python train.py --hop_length=160 --spec_augment=true --parallel_block=false --moe="expert_choice" --num_experts=16 --experts_per_token=2 --optimizer="soap" --precondition_frequency=50
Rows from block 4 of a small CTC audio transcriber, named by matrix and row number. Rows with one number within an expert belong to one neuron, the router's apart. Each number is 50 + 15 x the weight over its row's rms, rounded and kept within 0 to 99. All counts start at 0.
Before each expert's rows are labels from the 100 clips, of 14976, where the router gives the expert most weight on average: "top examples" is what is common among them; "loudest" is the band of the loudest frequency at the time of the peak. Only what is clearly more common there than usual is listed. The data: short read English sentences (LibriTTS-R). In brackets: how many of the 100.
# router: router (model.blocks.4.mlp.router.weight, 16x128, trained with AdamW), inputs 0-127
# up: expert up (model.blocks.4.mlp.up, 16x128x128), inputs 0-127
# down: expert down (model.blocks.4.mlp.down, 16x128x128, transposed), outputs 0-127

# expert 10
top examples: voice: female (98); the word "he" (30)
loudest: 250 to 500 Hz (47)
router.10:45 30 53 56 56 41 56 76 57 46 36 39 51 46 74 63 54 50 53 39 23 49 51 66 72 51 43 29 37 60 69 48 64 45 50 28 71 41 41 48 57 42 57 47 39 40 54 72 34 28 49 64 32 58 60 69 22 15 46 57 51 28 55 81 28 56 34 58 28 69 26 54 51 59 42 71 77 25 78 30 35 26 56 85 52 51 45 81 61 50 50 30 53 16 18 34 49 43 65 61 39 45 52 49 30 56 61 42 32 59 70 43 52 61 58 47 48 47 30 33 47 54 60 51 23 61 21 47
up.4:44 46 65 60 80 39 28 64 76 48 81 52 10 52 52 54 51 52 44 12 46 43 52 73 38 50 49 21 49 37 33 70 79 45 39 55 29 39 60 36 72 49 41 44 45 31 79 55 46 74 31 35 53 35 40 43 43 68 45 45 49 24 37 19 41 39 49 44 49 56 60 54 29 58 60 57 43 34 43 33 35 64 19 60 29 51 58 57 46 53 56 41 63 74 61 46 40 43 46 40 54 33 53 15 70 55 41 53 27 54 73 44 34 34 47 43 21 56 24 41 46 18 52 67 57 45 51 62
down.4:64 62 24 35 54 58 56 59 37 59 44 60 33 49 41 28 73 59 45 74 23 59 57 51 40 31 78 46 45 66 58 49 51 61 42 73 17 90 54 49 51 66 60 72 37 61 57 38 44 45 49 82 52 80 58 39 53 71 53 50 52 59 66 67 53 36 45 48 58 54 59 50 95 40 42 72 25 31 71 57 60 18 32 60 56 56 67 43 51 24 29 44 52 55 46 42 55 34 54 29 46 51 46 71 39 42 58 51 40 52 44 47 52 41 47 33 78 68 72 61 66 64 50 08 56 40 38 68
up.5:46 65 18 44 28 37 32 53 52 60 66 52 34 32 84 61 40 49 23 53 66 44 37 53 81 48 46 51 64 55 58 53 33 30 62 71 57 31 84 56 61 63 61 38 35 44 43 55 46 23 58 32 16 75 48 52 56 24 44 44 60 53 32 53 57 31 51 53 50 53 48 54 54 58 65 48 38 59 46 69 76 37 43 70 28 18 31 38 44 66 50 87 45 31 44 27 52 40 47 20 38 29 37 46 26 67 46 37 31 39 17 51 59 51 38 36 43 49 39 57 38 48 69 73 56 57 66 45
down.5:35 67 71 48 79 73 51 50 57 34 38 51 55 52 30 47 35 59 35 41 53 46 67 53 15 53 75 62 32 44 71 57 46 44 37 47 57 53 19 52 35 37 55 41 92 48 50 69 85 69 38 43 61 42 51 45 56 58 26 76 68 45 57 56 36 65 62 29 61 55 90 58 36 39 52 36 53 53 44 49 63 53 68 49 52 32 39 63 33 35 69 58 68 41 55 68 41 38 61 45 69 60 51 50 38 72 73 57 66 81 68 58 55 57 59 86 61 51 41 36 62 42 44 55 84 22 37 57
up.6:33 63 66 59 51 55 65 56 44 66 38 43 20 65 47 42 44 30 63 27 81 61 59 52 91 37 56 58 49 58 66 61 45 60 58 36 61 67 50 81 88 61 54 45 46 32 34 51 44 60 60 58 81 31 53 32 44 34 29 64 29 42 44 33 59 45 60 36 55 59 31 42 60 12 61 40 60 35 68 58 69 54 79 36 59 64 35 54 61 60 45 65 49 71 90 56 49 18 42 40 28 67 53 43 71 58 42 65 51 50 35 57 49 71 46 45 56 56 67 63 41 49 30 67 66 49 72 39
down.6:61 65 37 66 41 68 58 41 41 39 69 44 49 53 56 40 60 51 26 49 34 57 53 59 45 45 45 35 50 52 16 15 56 51 42 56 36 21 65 52 44 28 72 45 59 46 66 19 74 63 46 62 52 44 29 57 45 61 22 52 28 59 32 70 68 76 40 47 46 45 40 57 26 27 44 67 24 37 21 42 66 66 38 47 27 38 43 40 57 47 62 39 27 66 31 48 43 69 59 17 36 42 54 56 48 56 69 32 45 48 41 56 01 44 40 40 68 65 39 54 53 70 64 27 41 61 73 63
up.7:57 26 24 52 65 13 36 75 46 22 49 74 42 56 38 60 47 46 62 60 40 56 56 64 71 40 56 57 53 62 42 70 39 51 41 59 53 45 30 50 57 60 45 50 41 67 52 57 19 47 41 41 40 41 53 47 53 35 67 61 65 31 69 32 76 63 48 62 57 66 54 68 16 36 57 43 52 53 29 30 45 45 82 65 35 53 57 37 63 49 52 38 66 61 53 52 48 68 53 61 44 74 80 37 23 17 37 35 80 61 02 55 50 83 66 63 57 47 45 42 46 56 57 60 36 66 45 27
down.7:57 45 71 58 39 37 78 70 42 61 39 57 45 65 83 46 33 61 71 65 46 40 67 38 31 76 48 51 57 41 70 51 41 99 47 23 23 35 69 65 33 52 46 35 46 53 45 45 62 41 48 35 68 55 40 48 40 46 28 33 58 43 41 52 44 52 70 50 16 49 59 43 67 71 28 56 48 77 39 53 37 72 45 68 34 43 33 58 36 29 78 70 48 49 61 58 47 14 51 52 32 40 49 35 31 37 55 46 68 59 44 48 40 47 67 34 28 51 73 74 63 55 56 43 26 70 54 57
up.8:33 44 74 60 34 53 90 44 49 44 66 73 49 58 22 46 45 72 47 46 44 72 52 69 44 70 51 45 44 46 41 62 43 35 64 43 60 49 67 64 35 45 60 29 99 51 46 30 58 49 34 27 57 63 53 69 41 65 23 32 47 53 50 62 39 49 55 37 53 15 34 36 42 58 54 68 36 44 25 48 49 45 80 36 55 53 55 14 82 76 37 43 39 81 41 37 33 52 50 37 63 56 38 59 64 47 48 74 37 40 53 41 59 42 39 36 38 64 57 57 77 53 49 70 34 52 31 30
down.8:48 63 22 19 76 63 70 65 48 39 63 51 81 65 66 46 67 62 43 43 78 61 80 42 62 38 75 43 36 42 28 61 24 58 48 71 52 71 56 51 70 43 38 64 62 37 34 57 53 60 53 67 41 58 52 44 46 66 40 43 35 44 55 17 39 30 89 52 32 52 67 35 45 42 58 35 50 71 79 38 44 40 69 43 34 40 29 74 44 57 51 55 32 58 45 60 46 50 44 27 36 61 74 75 45 31 46 24 60 41 75 57 36 60 49 53 64 37 61 54 54 31 41 52 69 58 32 27
up.9:55 37 56 30 22 29 51 63 69 51 52 54 50 62 81 57 58 61 63 53 51 35 51 59 47 80 53 31 43 38 53 25 73 40 66 32 36 33 55 31 57 84 42 47 30 50 86 59 65 42 49 49 33 57 70 51 68 59 66 47 27 55 47 30 53 36 41 28 57 54 38 16 32 50 55 39 66 47 25 45 25 35 44 64 62 31 29 74 30 70 51 56 42 30 31 31 48 56 08 35 51 60 56 72 60 46 48 50 69 61 32 53 48 79 55 74 34 59 43 69 52 37 61 43 41 37 41 55
down.9:26 35 36 49 42 34 48 72 62 42 54 55 40 36 42 31 58 41 37 39 37 60 33 37 59 54 58 70 67 62 63 71 67 57 63 43 15 28 30 15 23 68 70 40 88 44 71 80 65 55 79 51 76 56 63 42 39 50 41 61 63 51 42 31 69 60 50 49 31 77 53 49 53 30 44 63 62 43 56 61 67 43 45 49 56 41 51 36 57 38 42 62 58 43 58 32 49 43 39 70 64 33 86 56 53 30 49 49 37 77 65 57 46 26 42 54 23 54 41 55 54 64 41 50 71 25 66 78

# expert 7
top examples: voice: male (99)
loudest: 250 to 500 Hz (57)
router.7:64 44 44 39 19 88 30 55 83 36 63 34 45 55 40 43 45 44 13 43 60 45 40 27 63 73 53 17 44 24 68 58 60 47 34 53 62 53 54 64 94 42 66 70 68 42 55 62 73 73 33 53 40 29 56 58 59 48 35 39 48 53 78 70 51 68 58 82 44 56 64 48 39 41 44 49 56 50 30 50 68 48 27 42 59 43 42 64 55 18 62 61 50 40 63 57 31 54 64 27 53 48 57 70 48 68 54 39 43 58 54 74 32 69 78 57 25 51 65 46 63 46 45 57 54 32 58 52
up.4:37 65 61 52 44 46 51 64 53 75 41 62 81 58 45 65 31 61 52 49 69 49 73 55 40 43 62 61 67 31 86 65 72 36 40 50 65 29 68 37 44 83 60 41 40 45 40 30 49 62 74 39 44 54 54 44 21 66 35 60 10 91 76 44 47 47 40 60 36 56 54 69 46 76 40 73 61 37 29 38 50 50 60 51 48 37 52 43 56 31 40 73 67 76 27 42 47 47 67 38 34 56 45 47 31 35 33 53 38 47 58 35 50 35 54 44 69 38 58 85 65 58 71 30 54 32 47 57
down.4:56 53 56 39 70 62 57 43 38 38 30 59 56 61 59 67 51 47 44 41 57 56 32 42 42 52 60 56 67 56 44 47 52 58 47 42 14 25 18 52 69 50 33 42 48 59 43 48 56 64 43 42 58 00 56 60 39 60 53 41 50 60 31 32 50 47 55 56 20 36 50 24 77 87 52 45 43 57 32 26 41 71 46 59 38 35 59 02 35 71 64 40 64 32 49 60 40 55 55 41 52 61 67 77 56 52 51 36 16 53 41 51 36 58 70 12 53 67 39 50 40 27 23 54 54 54 59 26
up.5:45 67 39 75 43 46 53 52 30 59 43 61 82 19 40 54 66 56 55 72 37 40 68 49 53 42 29 57 40 62 35 30 39 42 64 33 56 41 61 28 46 50 35 52 46 68 68 26 68 50 69 42 78 71 56 78 66 32 56 41 70 49 44 77 54 60 45 54 59 55 54 43 45 23 59 72 47 54 38 45 40 36 77 98 67 23 24 58 50 43 65 21 30 53 38 61 54 42 48 65 49 75 65 57 13 44 45 74 35 58 52 54 40 35 54 42 24 49 50 67 59 42 46 26 42 40 45 50
down.5:39 36 64 56 73 35 32 66 72 42 42 58 64 35 53 33 22 24 58 58 48 62 74 31 84 46 32 55 68 47 48 71 56 58 49 63 52 66 39 18 33 21 60 30 58 33 24 69 38 63 55 41 76 34 40 33 52 52 48 64 49 62 26 25 42 51 40 56 36 73 70 66 70 51 33 58 40 60 55 45 40 54 38 51 56 67 42 72 73 76 45 36 41 29 42 18 78 48 37 44 62 51 49 50 43 63 60 46 47 53 58 48 38 49 13 68 47 33 22 32 44 67 59 61 72 48 40 46
up.6:28 47 40 31 21 74 43 39 61 56 73 78 57 51 48 49 70 50 22 50 30 47 39 59 74 58 36 59 38 56 45 41 48 72 48 54 44 54 47 58 31 39 49 37 24 44 50 19 51 58 49 50 50 56 29 53 76 37 32 52 65 25 48 54 40 21 37 50 86 58 57 64 61 60 74 82 58 52 69 35 27 68 45 58 85 68 40 44 50 82 63 32 51 44 72 55 50 53 38 46 78 36 48 53 41 57 46 38 43 55 72 51 43 18 42 46 77 30 31 47 49 36 36 72 48 58 74 60
down.6:46 44 63 50 53 32 69 21 43 61 45 40 39 60 48 59 57 37 56 82 46 24 42 57 67 39 48 69 66 69 70 35 78 53 31 56 62 54 54 60 56 41 51 59 66 58 66 52 54 52 61 46 70 27 69 45 43 47 37 57 24 76 58 74 53 52 46 81 48 48 61 66 55 50 68 71 60 77 99 59 62 72 48 21 60 61 48 65 51 34 51 57 54 47 18 67 63 82 36 36 57 56 49 35 35 33 37 58 50 44 39 82 51 62 79 55 86 52 52 71 56 66 53 58 46 52 59 51
up.7:61 32 56 57 61 58 43 50 13 54 70 41 80 59 67 51 58 36 54 58 69 63 28 61 26 22 12 72 57 53 43 59 56 63 47 36 49 39 47 67 47 58 34 62 61 35 64 59 41 48 71 23 59 53 42 52 57 66 64 40 22 23 45 35 62 64 73 36 48 47 14 61 62 55 49 48 68 40 77 44 53 50 53 69 57 72 53 73 50 40 36 52 49 66 75 37 58 64 52 84 24 15 41 78 59 22 42 56 44 58 51 49 56 30 50 45 55 54 76 30 49 30 46 32 41 42 47 56
down.7:43 69 29 40 60 33 33 53 66 71 63 32 57 02 25 52 45 66 47 43 52 54 39 63 48 58 51 57 61 56 41 49 54 37 44 18 51 57 35 65 40 46 48 61 67 58 79 41 57 52 14 35 64 32 69 41 51 38 43 73 41 55 44 62 40 36 56 67 70 58 41 59 29 39 75 41 66 64 54 76 33 36 57 67 70 38 60 57 49 69 15 49 73 53 33 63 56 49 61 62 37 26 57 26 65 65 23 37 47 56 43 73 80 32 65 26 49 42 35 47 70 52 29 48 43 39 54 70
up.8:46 50 24 62 51 41 44 46 49 32 57 68 31 55 50 27 74 69 36 44 41 58 44 41 59 52 53 61 29 74 67 50 43 42 49 61 47 39 65 46 66 39 72 80 59 44 78 68 30 60 79 62 74 39 65 58 20 48 67 47 59 72 20 71 65 44 55 51 52 51 35 56 46 58 42 36 59 40 77 53 33 26 60 29 63 58 33 31 48 62 37 44 72 69 39 47 51 58 22 64 53 49 72 72 51 40 78 70 59 21 32 36 22 35 54 41 42 16 51 45 47 77 56 57 73 42 55 43
down.8:62 39 76 39 72 33 34 70 88 32 62 57 73 17 41 54 41 44 44 68 39 32 78 32 15 42 39 56 29 37 57 62 74 22 35 60 50 21 53 57 62 29 57 49 44 42 42 48 44 60 39 54 68 49 55 39 76 72 55 43 58 42 46 71 48 38 71 43 66 68 74 76 65 40 43 60 29 34 57 79 63 80 25 61 57 63 72 63 42 39 28 48 33 69 41 38 40 32 26 52 57 62 50 62 38 55 52 62 50 40 41 47 60 36 49 59 50 36 40 53 48 55 40 36 32 65 35 42
up.9:40 23 45 53 63 50 19 38 77 56 52 67 33 26 26 62 67 27 50 35 28 49 38 70 28 62 51 59 65 24 47 75 56 52 70 66 82 55 64 48 60 52 25 44 34 44 50 50 38 63 37 31 52 85 43 44 76 43 61 33 56 41 50 27 51 42 57 34 31 62 51 56 55 33 34 55 30 62 41 62 50 37 61 59 79 41 51 63 49 41 66 51 59 71 71 42 56 44 50 69 92 54 33 55 64 54 34 71 44 49 72 22 58 53 77 63 44 48 60 66 42 25 34 48 55 72 49 33
down.9:42 40 65 46 50 60 54 39 47 74 38 76 41 42 27 72 25 48 60 29 74 75 34 37 22 42 89 38 57 30 50 41 61 53 26 52 21 42 74 67 47 39 57 56 55 58 33 43 57 60 63 76 51 67 41 16 65 60 59 54 68 55 49 24 57 64 42 63 45 42 37 42 36 62 66 51 67 57 24 96 52 25 38 71 72 27 54 63 31 71 49 57 58 33 62 59 58 76 50 60 56 50 54 57 55 27 23 53 37 40 59 50 68 57 53 58 44 62 58 63 56 44 44 60 61 68 57 58

# expert 4
top examples: voice: female (100)
loudest: 500 to 1000 Hz (35)
router.4:36 28 60 43 52 38 46 85 62 58 45 23 56 31 22 73 55 51 31 12 19 39 76 71 59 52 44 45 40 49 51 64 50 60 90 27 60 59 44 68 73 47 44 56 45 35 54 61 57 15 41 48 39 78 43 40 36 35 31 51 65 32 66 45 42 43 36 81 39 70 43 66 48 46 52 84 77 60 61 43 60 63 66 53 57 27 53 50 55 67 38 40 44 57 26 57 38 40 49 64 35 43 60 30 27 45 35 43 34 54 60 63 49 50 46 45 57 56 57 57 64 34 49 58 19 52 57 73
up.4:45 77 40 37 42 34 48 61 22 46 64 69 41 89 54 70 41 42 41 42 53 70 65 62 25 63 28 66 40 51 44 48 68 66 38 48 44 41 65 56 50 53 44 31 48 23 35 54 37 38 69 28 47 27 68 62 48 29 75 36 68 49 66 52 69 66 56 53 48 51 47 38 76 37 65 77 41 71 81 62 44 66 68 41 76 44 80 40 46 63 37 60 65 29 44 27 49 57 44 27 48 44 35 37 35 36 43 52 52 37 53 85 73 49 68 57 49 47 34 49 39 60 55 38 48 54 13 30
down.4:52 60 81 45 57 59 46 51 42 29 56 49 64 75 58 64 28 52 38 62 59 29 49 56 59 48 70 55 48 56 54 41 59 59 62 71 30 41 42 64 38 45 39 84 17 48 56 50 79 52 76 37 34 61 48 47 44 52 30 63 40 22 49 31 26 65 79 61 30 82 57 71 57 74 51 38 84 47 51 39 51 49 33 46 59 68 38 24 31 63 53 68 57 37 69 44 57 64 57 33 37 55 57 71 58 46 44 49 41 70 52 37 55 17 21 35 50 23 46 39 41 60 38 82 40 44 65 71
up.5:52 41 56 54 66 42 33 46 25 24 39 66 48 33 53 40 60 82 49 51 35 71 29 49 73 36 52 42 52 15 16 63 30 66 46 51 48 31 40 19 41 60 63 52 55 39 39 49 59 63 57 69 23 58 55 38 50 51 38 59 73 69 49 44 36 44 42 90 39 51 41 36 51 58 75 49 53 66 52 78 54 48 72 84 34 41 48 31 68 37 36 47 47 36 32 30 64 53 53 67 78 22 68 50 43 37 34 52 48 51 48 63 48 40 36 59 26 68 43 49 29 75 49 51 54 53 15 57
down.5:46 44 57 36 41 47 42 61 50 48 51 52 57 29 62 59 58 22 50 34 27 57 57 56 35 58 49 64 81 32 84 44 65 69 58 47 63 52 58 63 25 85 56 43 49 31 63 48 50 51 68 57 51 42 77 42 67 24 34 66 49 39 43 46 36 95 57 43 61 97 63 70 62 54 41 57 39 40 48 37 80 63 30 57 71 39 40 34 48 57 64 64 47 68 53 15 42 53 62 54 45 36 43 45 59 43 59 65 22 55 14 59 49 63 72 55 58 74 64 53 41 47 65 26 51 52 63 32
up.6:41 63 30 54 36 59 55 70 25 58 59 46 49 71 57 42 42 39 50 18 55 70 80 41 54 26 65 48 62 53 47 63 63 63 61 47 60 69 62 32 68 20 63 41 41 56 55 53 45 27 42 72 40 48 56 49 52 48 59 81 54 34 58 42 41 65 57 43 68 17 72 53 43 65 26 61 54 54 38 62 99 83 57 35 63 44 43 47 38 31 42 20 72 51 40 60 44 32 61 58 44 65 40 22 45 48 54 53 69 54 18 35 63 71 28 46 49 66 44 55 43 51 60 84 38 43 43 61
down.6:38 49 61 41 57 78 59 66 39 54 29 39 46 57 40 39 40 57 55 58 64 30 44 67 22 63 72 52 41 56 43 45 43 46 60 48 34 60 49 68 35 50 47 63 62 77 59 30 37 48 65 58 72 30 54 99 48 80 42 59 55 46 25 48 58 46 63 48 47 77 23 36 53 44 51 40 45 39 56 67 28 34 64 84 25 38 56 53 73 66 73 84 39 25 76 61 55 39 66 41 41 40 48 64 61 59 65 38 58 57 57 67 31 69 58 76 35 61 47 43 41 58 58 25 58 59 61 70
up.7:49 61 41 64 56 51 58 22 58 71 67 57 53 60 80 57 70 44 42 69 50 67 51 60 48 25 53 68 44 46 48 46 44 62 50 48 76 48 58 63 76 63 53 57 28 31 55 42 55 55 80 45 57 65 61 65 48 23 32 57 33 71 52 36 43 68 25 47 60 45 11 54 26 59 35 47 69 84 44 55 83 60 53 43 34 50 60 74 66 24 31 44 32 65 67 76 50 45 71 51 41 30 45 70 54 19 41 51 59 50 29 54 39 68 38 38 26 41 41 57 37 40 65 63 64 56 75 74
down.7:58 34 43 35 99 57 24 44 42 29 44 50 54 67 33 34 59 40 56 50 30 73 14 37 30 33 61 51 80 51 65 41 59 54 30 60 36 46 61 35 40 64 41 34 49 61 66 59 62 61 54 21 56 39 33 67 46 59 29 64 67 32 31 55 60 39 40 42 39 38 44 71 41 67 37 48 58 52 37 33 46 56 48 52 51 41 82 48 52 51 74 46 60 31 99 36 48 65 52 42 53 50 42 68 29 64 59 40 49 24 48 64 68 62 43 59 50 58 67 64 13 26 51 48 42 44 31 50
up.8:21 54 38 29 60 33 59 67 37 63 54 53 48 58 47 59 38 47 42 46 69 44 74 25 71 73 26 57 59 38 31 55 53 59 60 57 00 47 30 80 43 55 40 46 33 51 72 62 49 61 65 54 17 52 26 43 58 42 33 65 39 63 61 53 37 16 60 43 30 47 53 15 34 59 68 66 72 60 43 52 43 40 37 51 64 40 45 48 46 56 52 46 85 78 56 42 51 55 49 58 49 34 21 36 46 77 43 38 49 40 41 59 40 43 57 36 44 30 33 68 51 65 32 45 65 32 76 74
down.8:73 37 57 45 69 67 47 59 57 50 45 66 47 71 43 48 36 59 32 62 56 58 51 47 18 47 68 34 51 62 67 39 59 32 19 67 28 65 53 39 59 50 64 41 46 51 38 15 62 63 49 58 19 46 84 61 61 49 66 64 45 57 71 03 42 72 53 72 67 57 66 33 70 40 22 54 55 55 48 46 64 51 55 58 38 41 60 39 57 45 43 48 49 38 41 36 36 49 45 88 36 66 67 42 69 44 42 82 27 44 49 62 33 64 72 77 40 43 40 35 57 58 37 54 88 50 46 58
up.9:68 76 22 64 49 64 14 40 51 51 60 65 53 70 64 66 54 33 53 40 41 50 35 72 51 38 75 33 78 27 48 61 39 42 40 84 31 33 68 56 42 65 68 71 46 46 83 39 64 48 39 55 28 48 57 36 54 62 64 55 43 42 58 54 40 44 44 44 60 44 60 24 63 60 37 67 58 70 55 40 45 69 61 24 68 61 43 57 66 56 53 44 63 63 38 73 63 13 44 51 70 21 65 31 48 52 33 26 87 26 54 66 54 46 54 51 73 52 30 61 54 53 51 39 68 40 73 50
down.9:46 35 69 43 68 17 52 65 49 41 56 31 44 52 51 35 44 71 50 55 54 46 64 60 48 66 62 62 74 44 63 48 38 58 34 38 61 51 43 44 52 83 47 39 87 69 37 40 45 72 53 76 41 69 59 88 81 49 43 76 16 68 39 30 53 62 54 55 59 43 64 52 61 32 42 69 95 61 33 66 78 47 58 48 33 52 25 64 40 52 25 44 45 35 70 62 44 51 61 60 41 42 43 47 44 22 59 50 63 60 43 71 67 58 55 53 37 48 52 65 86 50 48 59 37 61 58 68

# expert 3
top examples: voice: female (98)
loudest: 250 to 500 Hz (25)
router.3:42 37 68 54 93 74 56 68 78 44 57 51 59 34 44 59 24 48 46 31 63 28 54 37 62 75 50 38 52 30 74 55 68 64 27 14 54 55 49 49 80 41 60 67 66 32 51 55 56 48 44 44 64 40 72 72 61 42 23 49 52 40 74 33 61 33 47 54 43 78 36 77 38 46 40 69 48 44 66 66 55 57 34 33 63 44 39 68 44 67 43 51 58 12 40 61 45 45 79 44 33 64 65 57 30 42 49 33 61 44 51 66 29 51 66 42 34 59 52 36 79 41 52 51 39 59 55 73
up.4:46 83 43 78 30 20 19 55 59 41 62 82 91 48 64 42 38 51 60 55 51 64 63 76 83 50 56 64 74 70 55 38 60 36 62 39 40 39 62 58 54 52 60 61 57 35 27 34 35 57 52 30 46 55 45 48 56 69 68 48 70 41 55 24 36 78 39 66 26 38 38 32 48 48 38 40 54 55 44 41 39 85 50 34 51 43 61 48 57 61 50 70 50 50 42 35 13 60 48 50 41 61 55 57 48 71 55 50 72 38 48 73 62 57 40 35 63 27 43 16 52 32 72 43 48 52 62 54
down.4:37 56 30 44 60 99 31 48 54 67 75 51 44 65 57 65 44 34 83 42 33 46 49 33 74 52 56 44 64 51 66 69 50 68 47 39 56 34 70 59 73 22 79 35 72 56 37 30 46 58 51 42 44 70 49 27 46 42 56 54 54 32 65 61 52 51 18 42 33 46 22 59 47 12 60 74 59 69 54 49 27 39 54 51 63 41 51 38 61 29 49 68 77 52 53 58 71 62 69 61 46 48 26 43 56 43 39 35 37 35 21 39 67 44 42 39 36 50 80 61 43 53 51 48 45 63 39 64
up.5:65 53 63 50 26 47 70 65 43 37 56 55 41 53 64 52 48 83 55 42 38 27 33 33 31 63 52 28 58 70 64 60 21 34 74 41 71 24 59 19 34 60 73 47 62 37 58 87 36 68 27 43 59 57 57 46 53 28 33 33 62 53 34 25 65 38 39 78 76 26 77 59 45 44 45 51 40 41 57 57 69 28 40 45 71 32 41 49 82 54 41 61 57 52 59 29 41 35 47 60 47 42 45 53 73 55 37 49 55 53 50 63 44 36 61 62 42 63 35 62 38 52 41 31 77 35 79 65
down.5:59 59 47 40 49 36 54 57 37 30 27 56 56 40 52 83 41 34 66 62 65 40 60 81 36 45 45 49 39 34 45 49 34 68 53 68 22 52 28 79 34 62 43 47 63 50 60 29 45 44 50 26 58 83 64 58 52 50 50 64 46 38 39 61 35 34 62 64 48 78 58 51 83 46 79 34 49 50 47 58 44 48 58 66 43 82 42 08 57 42 67 35 57 29 61 38 39 56 42 53 56 52 58 59 54 50 27 48 36 09 67 40 82 53 75 49 63 62 63 55 32 54 32 63 47 18 53 69
up.6:53 38 32 41 56 43 75 47 53 25 73 39 67 40 57 58 43 38 61 86 52 57 51 49 48 29 07 52 48 45 36 35 44 09 40 32 36 47 56 24 43 45 63 41 44 57 55 63 58 61 20 40 59 19 65 37 70 69 82 59 36 46 43 31 16 51 65 55 42 61 69 41 63 52 60 46 70 49 51 24 63 45 57 56 51 45 73 44 55 65 27 33 57 58 34 65 61 48 44 47 35 56 55 31 26 41 32 50 80 66 48 41 63 30 44 53 20 25 39 57 49 66 73 60 71 46 57 51
down.6:26 38 57 51 63 38 30 57 40 49 23 82 38 75 32 32 70 49 31 61 56 39 40 82 63 72 35 56 53 49 49 80 68 59 38 55 45 73 16 35 53 71 43 40 35 36 53 74 49 61 62 41 41 54 38 53 42 40 47 81 37 61 49 46 33 43 41 56 17 24 83 41 47 52 47 44 22 42 49 38 72 28 66 57 71 46 46 42 39 26 56 57 60 36 56 42 30 47 55 37 37 42 38 53 32 82 41 62 54 50 24 43 54 43 55 57 74 40 64 39 51 57 52 22 43 20 63 50
up.7:45 65 65 39 47 47 56 38 57 45 44 73 38 67 56 74 30 49 44 70 66 55 57 59 68 44 43 80 75 64 41 60 66 44 68 40 42 55 66 76 34 44 58 43 43 34 74 51 42 63 51 51 55 46 51 45 62 43 46 43 62 50 50 21 37 64 44 45 64 30 46 09 59 57 48 66 55 81 39 40 34 62 60 27 51 91 55 39 53 71 77 62 59 41 32 56 26 56 42 50 54 30 53 40 41 67 24 76 35 80 66 68 56 58 52 21 71 78 31 33 68 66 46 63 46 38 32 74
down.7:43 59 42 46 22 44 55 66 52 72 39 63 33 44 32 38 35 63 54 45 70 29 42 76 59 63 54 31 88 35 49 50 44 28 22 41 64 52 81 33 64 75 53 39 40 52 50 48 45 52 28 62 37 60 50 77 53 34 48 63 38 32 45 60 71 55 44 48 16 54 80 38 52 57 51 66 61 38 55 30 51 45 62 36 75 39 47 63 49 62 51 69 59 71 52 46 72 29 79 47 52 68 58 46 60 56 31 55 80 20 67 31 38 42 40 35 58 67 44 83 73 33 58 65 34 65 66 55
up.8:59 65 37 42 71 85 34 58 42 66 63 47 60 52 76 71 65 63 60 52 37 44 51 68 26 44 44 38 51 49 41 31 42 81 60 42 09 50 39 50 50 65 67 48 73 51 71 34 56 25 42 53 53 63 46 51 58 77 30 56 23 37 40 42 44 55 63 32 73 17 41 14 15 53 51 42 28 30 27 33 58 50 71 43 28 60 50 39 44 79 38 60 36 48 71 42 50 64 49 40 50 52 69 48 76 45 18 60 44 40 47 45 62 49 73 41 37 68 52 50 53 59 62 43 40 67 46 40
down.8:21 42 52 34 68 48 64 42 33 43 73 54 53 48 26 43 56 55 40 41 53 55 52 69 44 23 43 78 35 66 36 34 37 44 73 49 30 38 61 65 51 36 41 42 58 57 49 55 24 52 63 67 27 41 37 71 35 34 19 17 56 49 72 29 36 61 46 46 58 27 16 26 63 35 24 30 51 56 46 41 26 54 74 27 61 55 33 44 54 42 35 70 66 51 35 39 33 62 33 54 26 19 56 60 14 46 54 40 60 36 38 41 64 56 60 36 52 45 31 25 66 63 46 54 44 41 65 47
up.9:51 71 54 48 36 32 48 59 50 24 37 20 70 50 70 25 28 58 47 70 39 57 37 44 52 51 72 31 45 53 54 40 30 72 37 61 51 34 30 66 55 58 81 72 77 53 42 42 64 17 29 61 52 79 48 63 51 71 51 64 38 55 42 25 45 34 35 47 37 63 79 42 33 27 40 52 46 33 53 51 57 27 49 59 30 45 55 64 72 67 63 55 30 58 23 50 50 61 36 55 68 64 59 56 49 29 69 28 81 39 65 62 53 42 60 43 55 88 40 45 76 37 69 55 56 43 49 59
down.9:49 25 43 56 69 42 34 48 55 48 50 36 52 56 51 43 52 37 46 48 57 50 41 31 63 60 55 23 35 61 17 60 70 57 58 53 27 46 40 29 76 89 64 53 56 47 75 77 25 32 48 64 82 61 44 65 40 37 39 43 30 69 47 58 49 69 40 54 40 57 43 84 64 88 34 12 44 46 54 36 49 41 37 53 63 11 54 41 52 36 45 52 54 54 34 63 69 37 40 55 57 48 52 60 40 49 44 69 50 44 46 71 55 06 62 60 35 44 63 34 54 25 64 55 58 59 67 34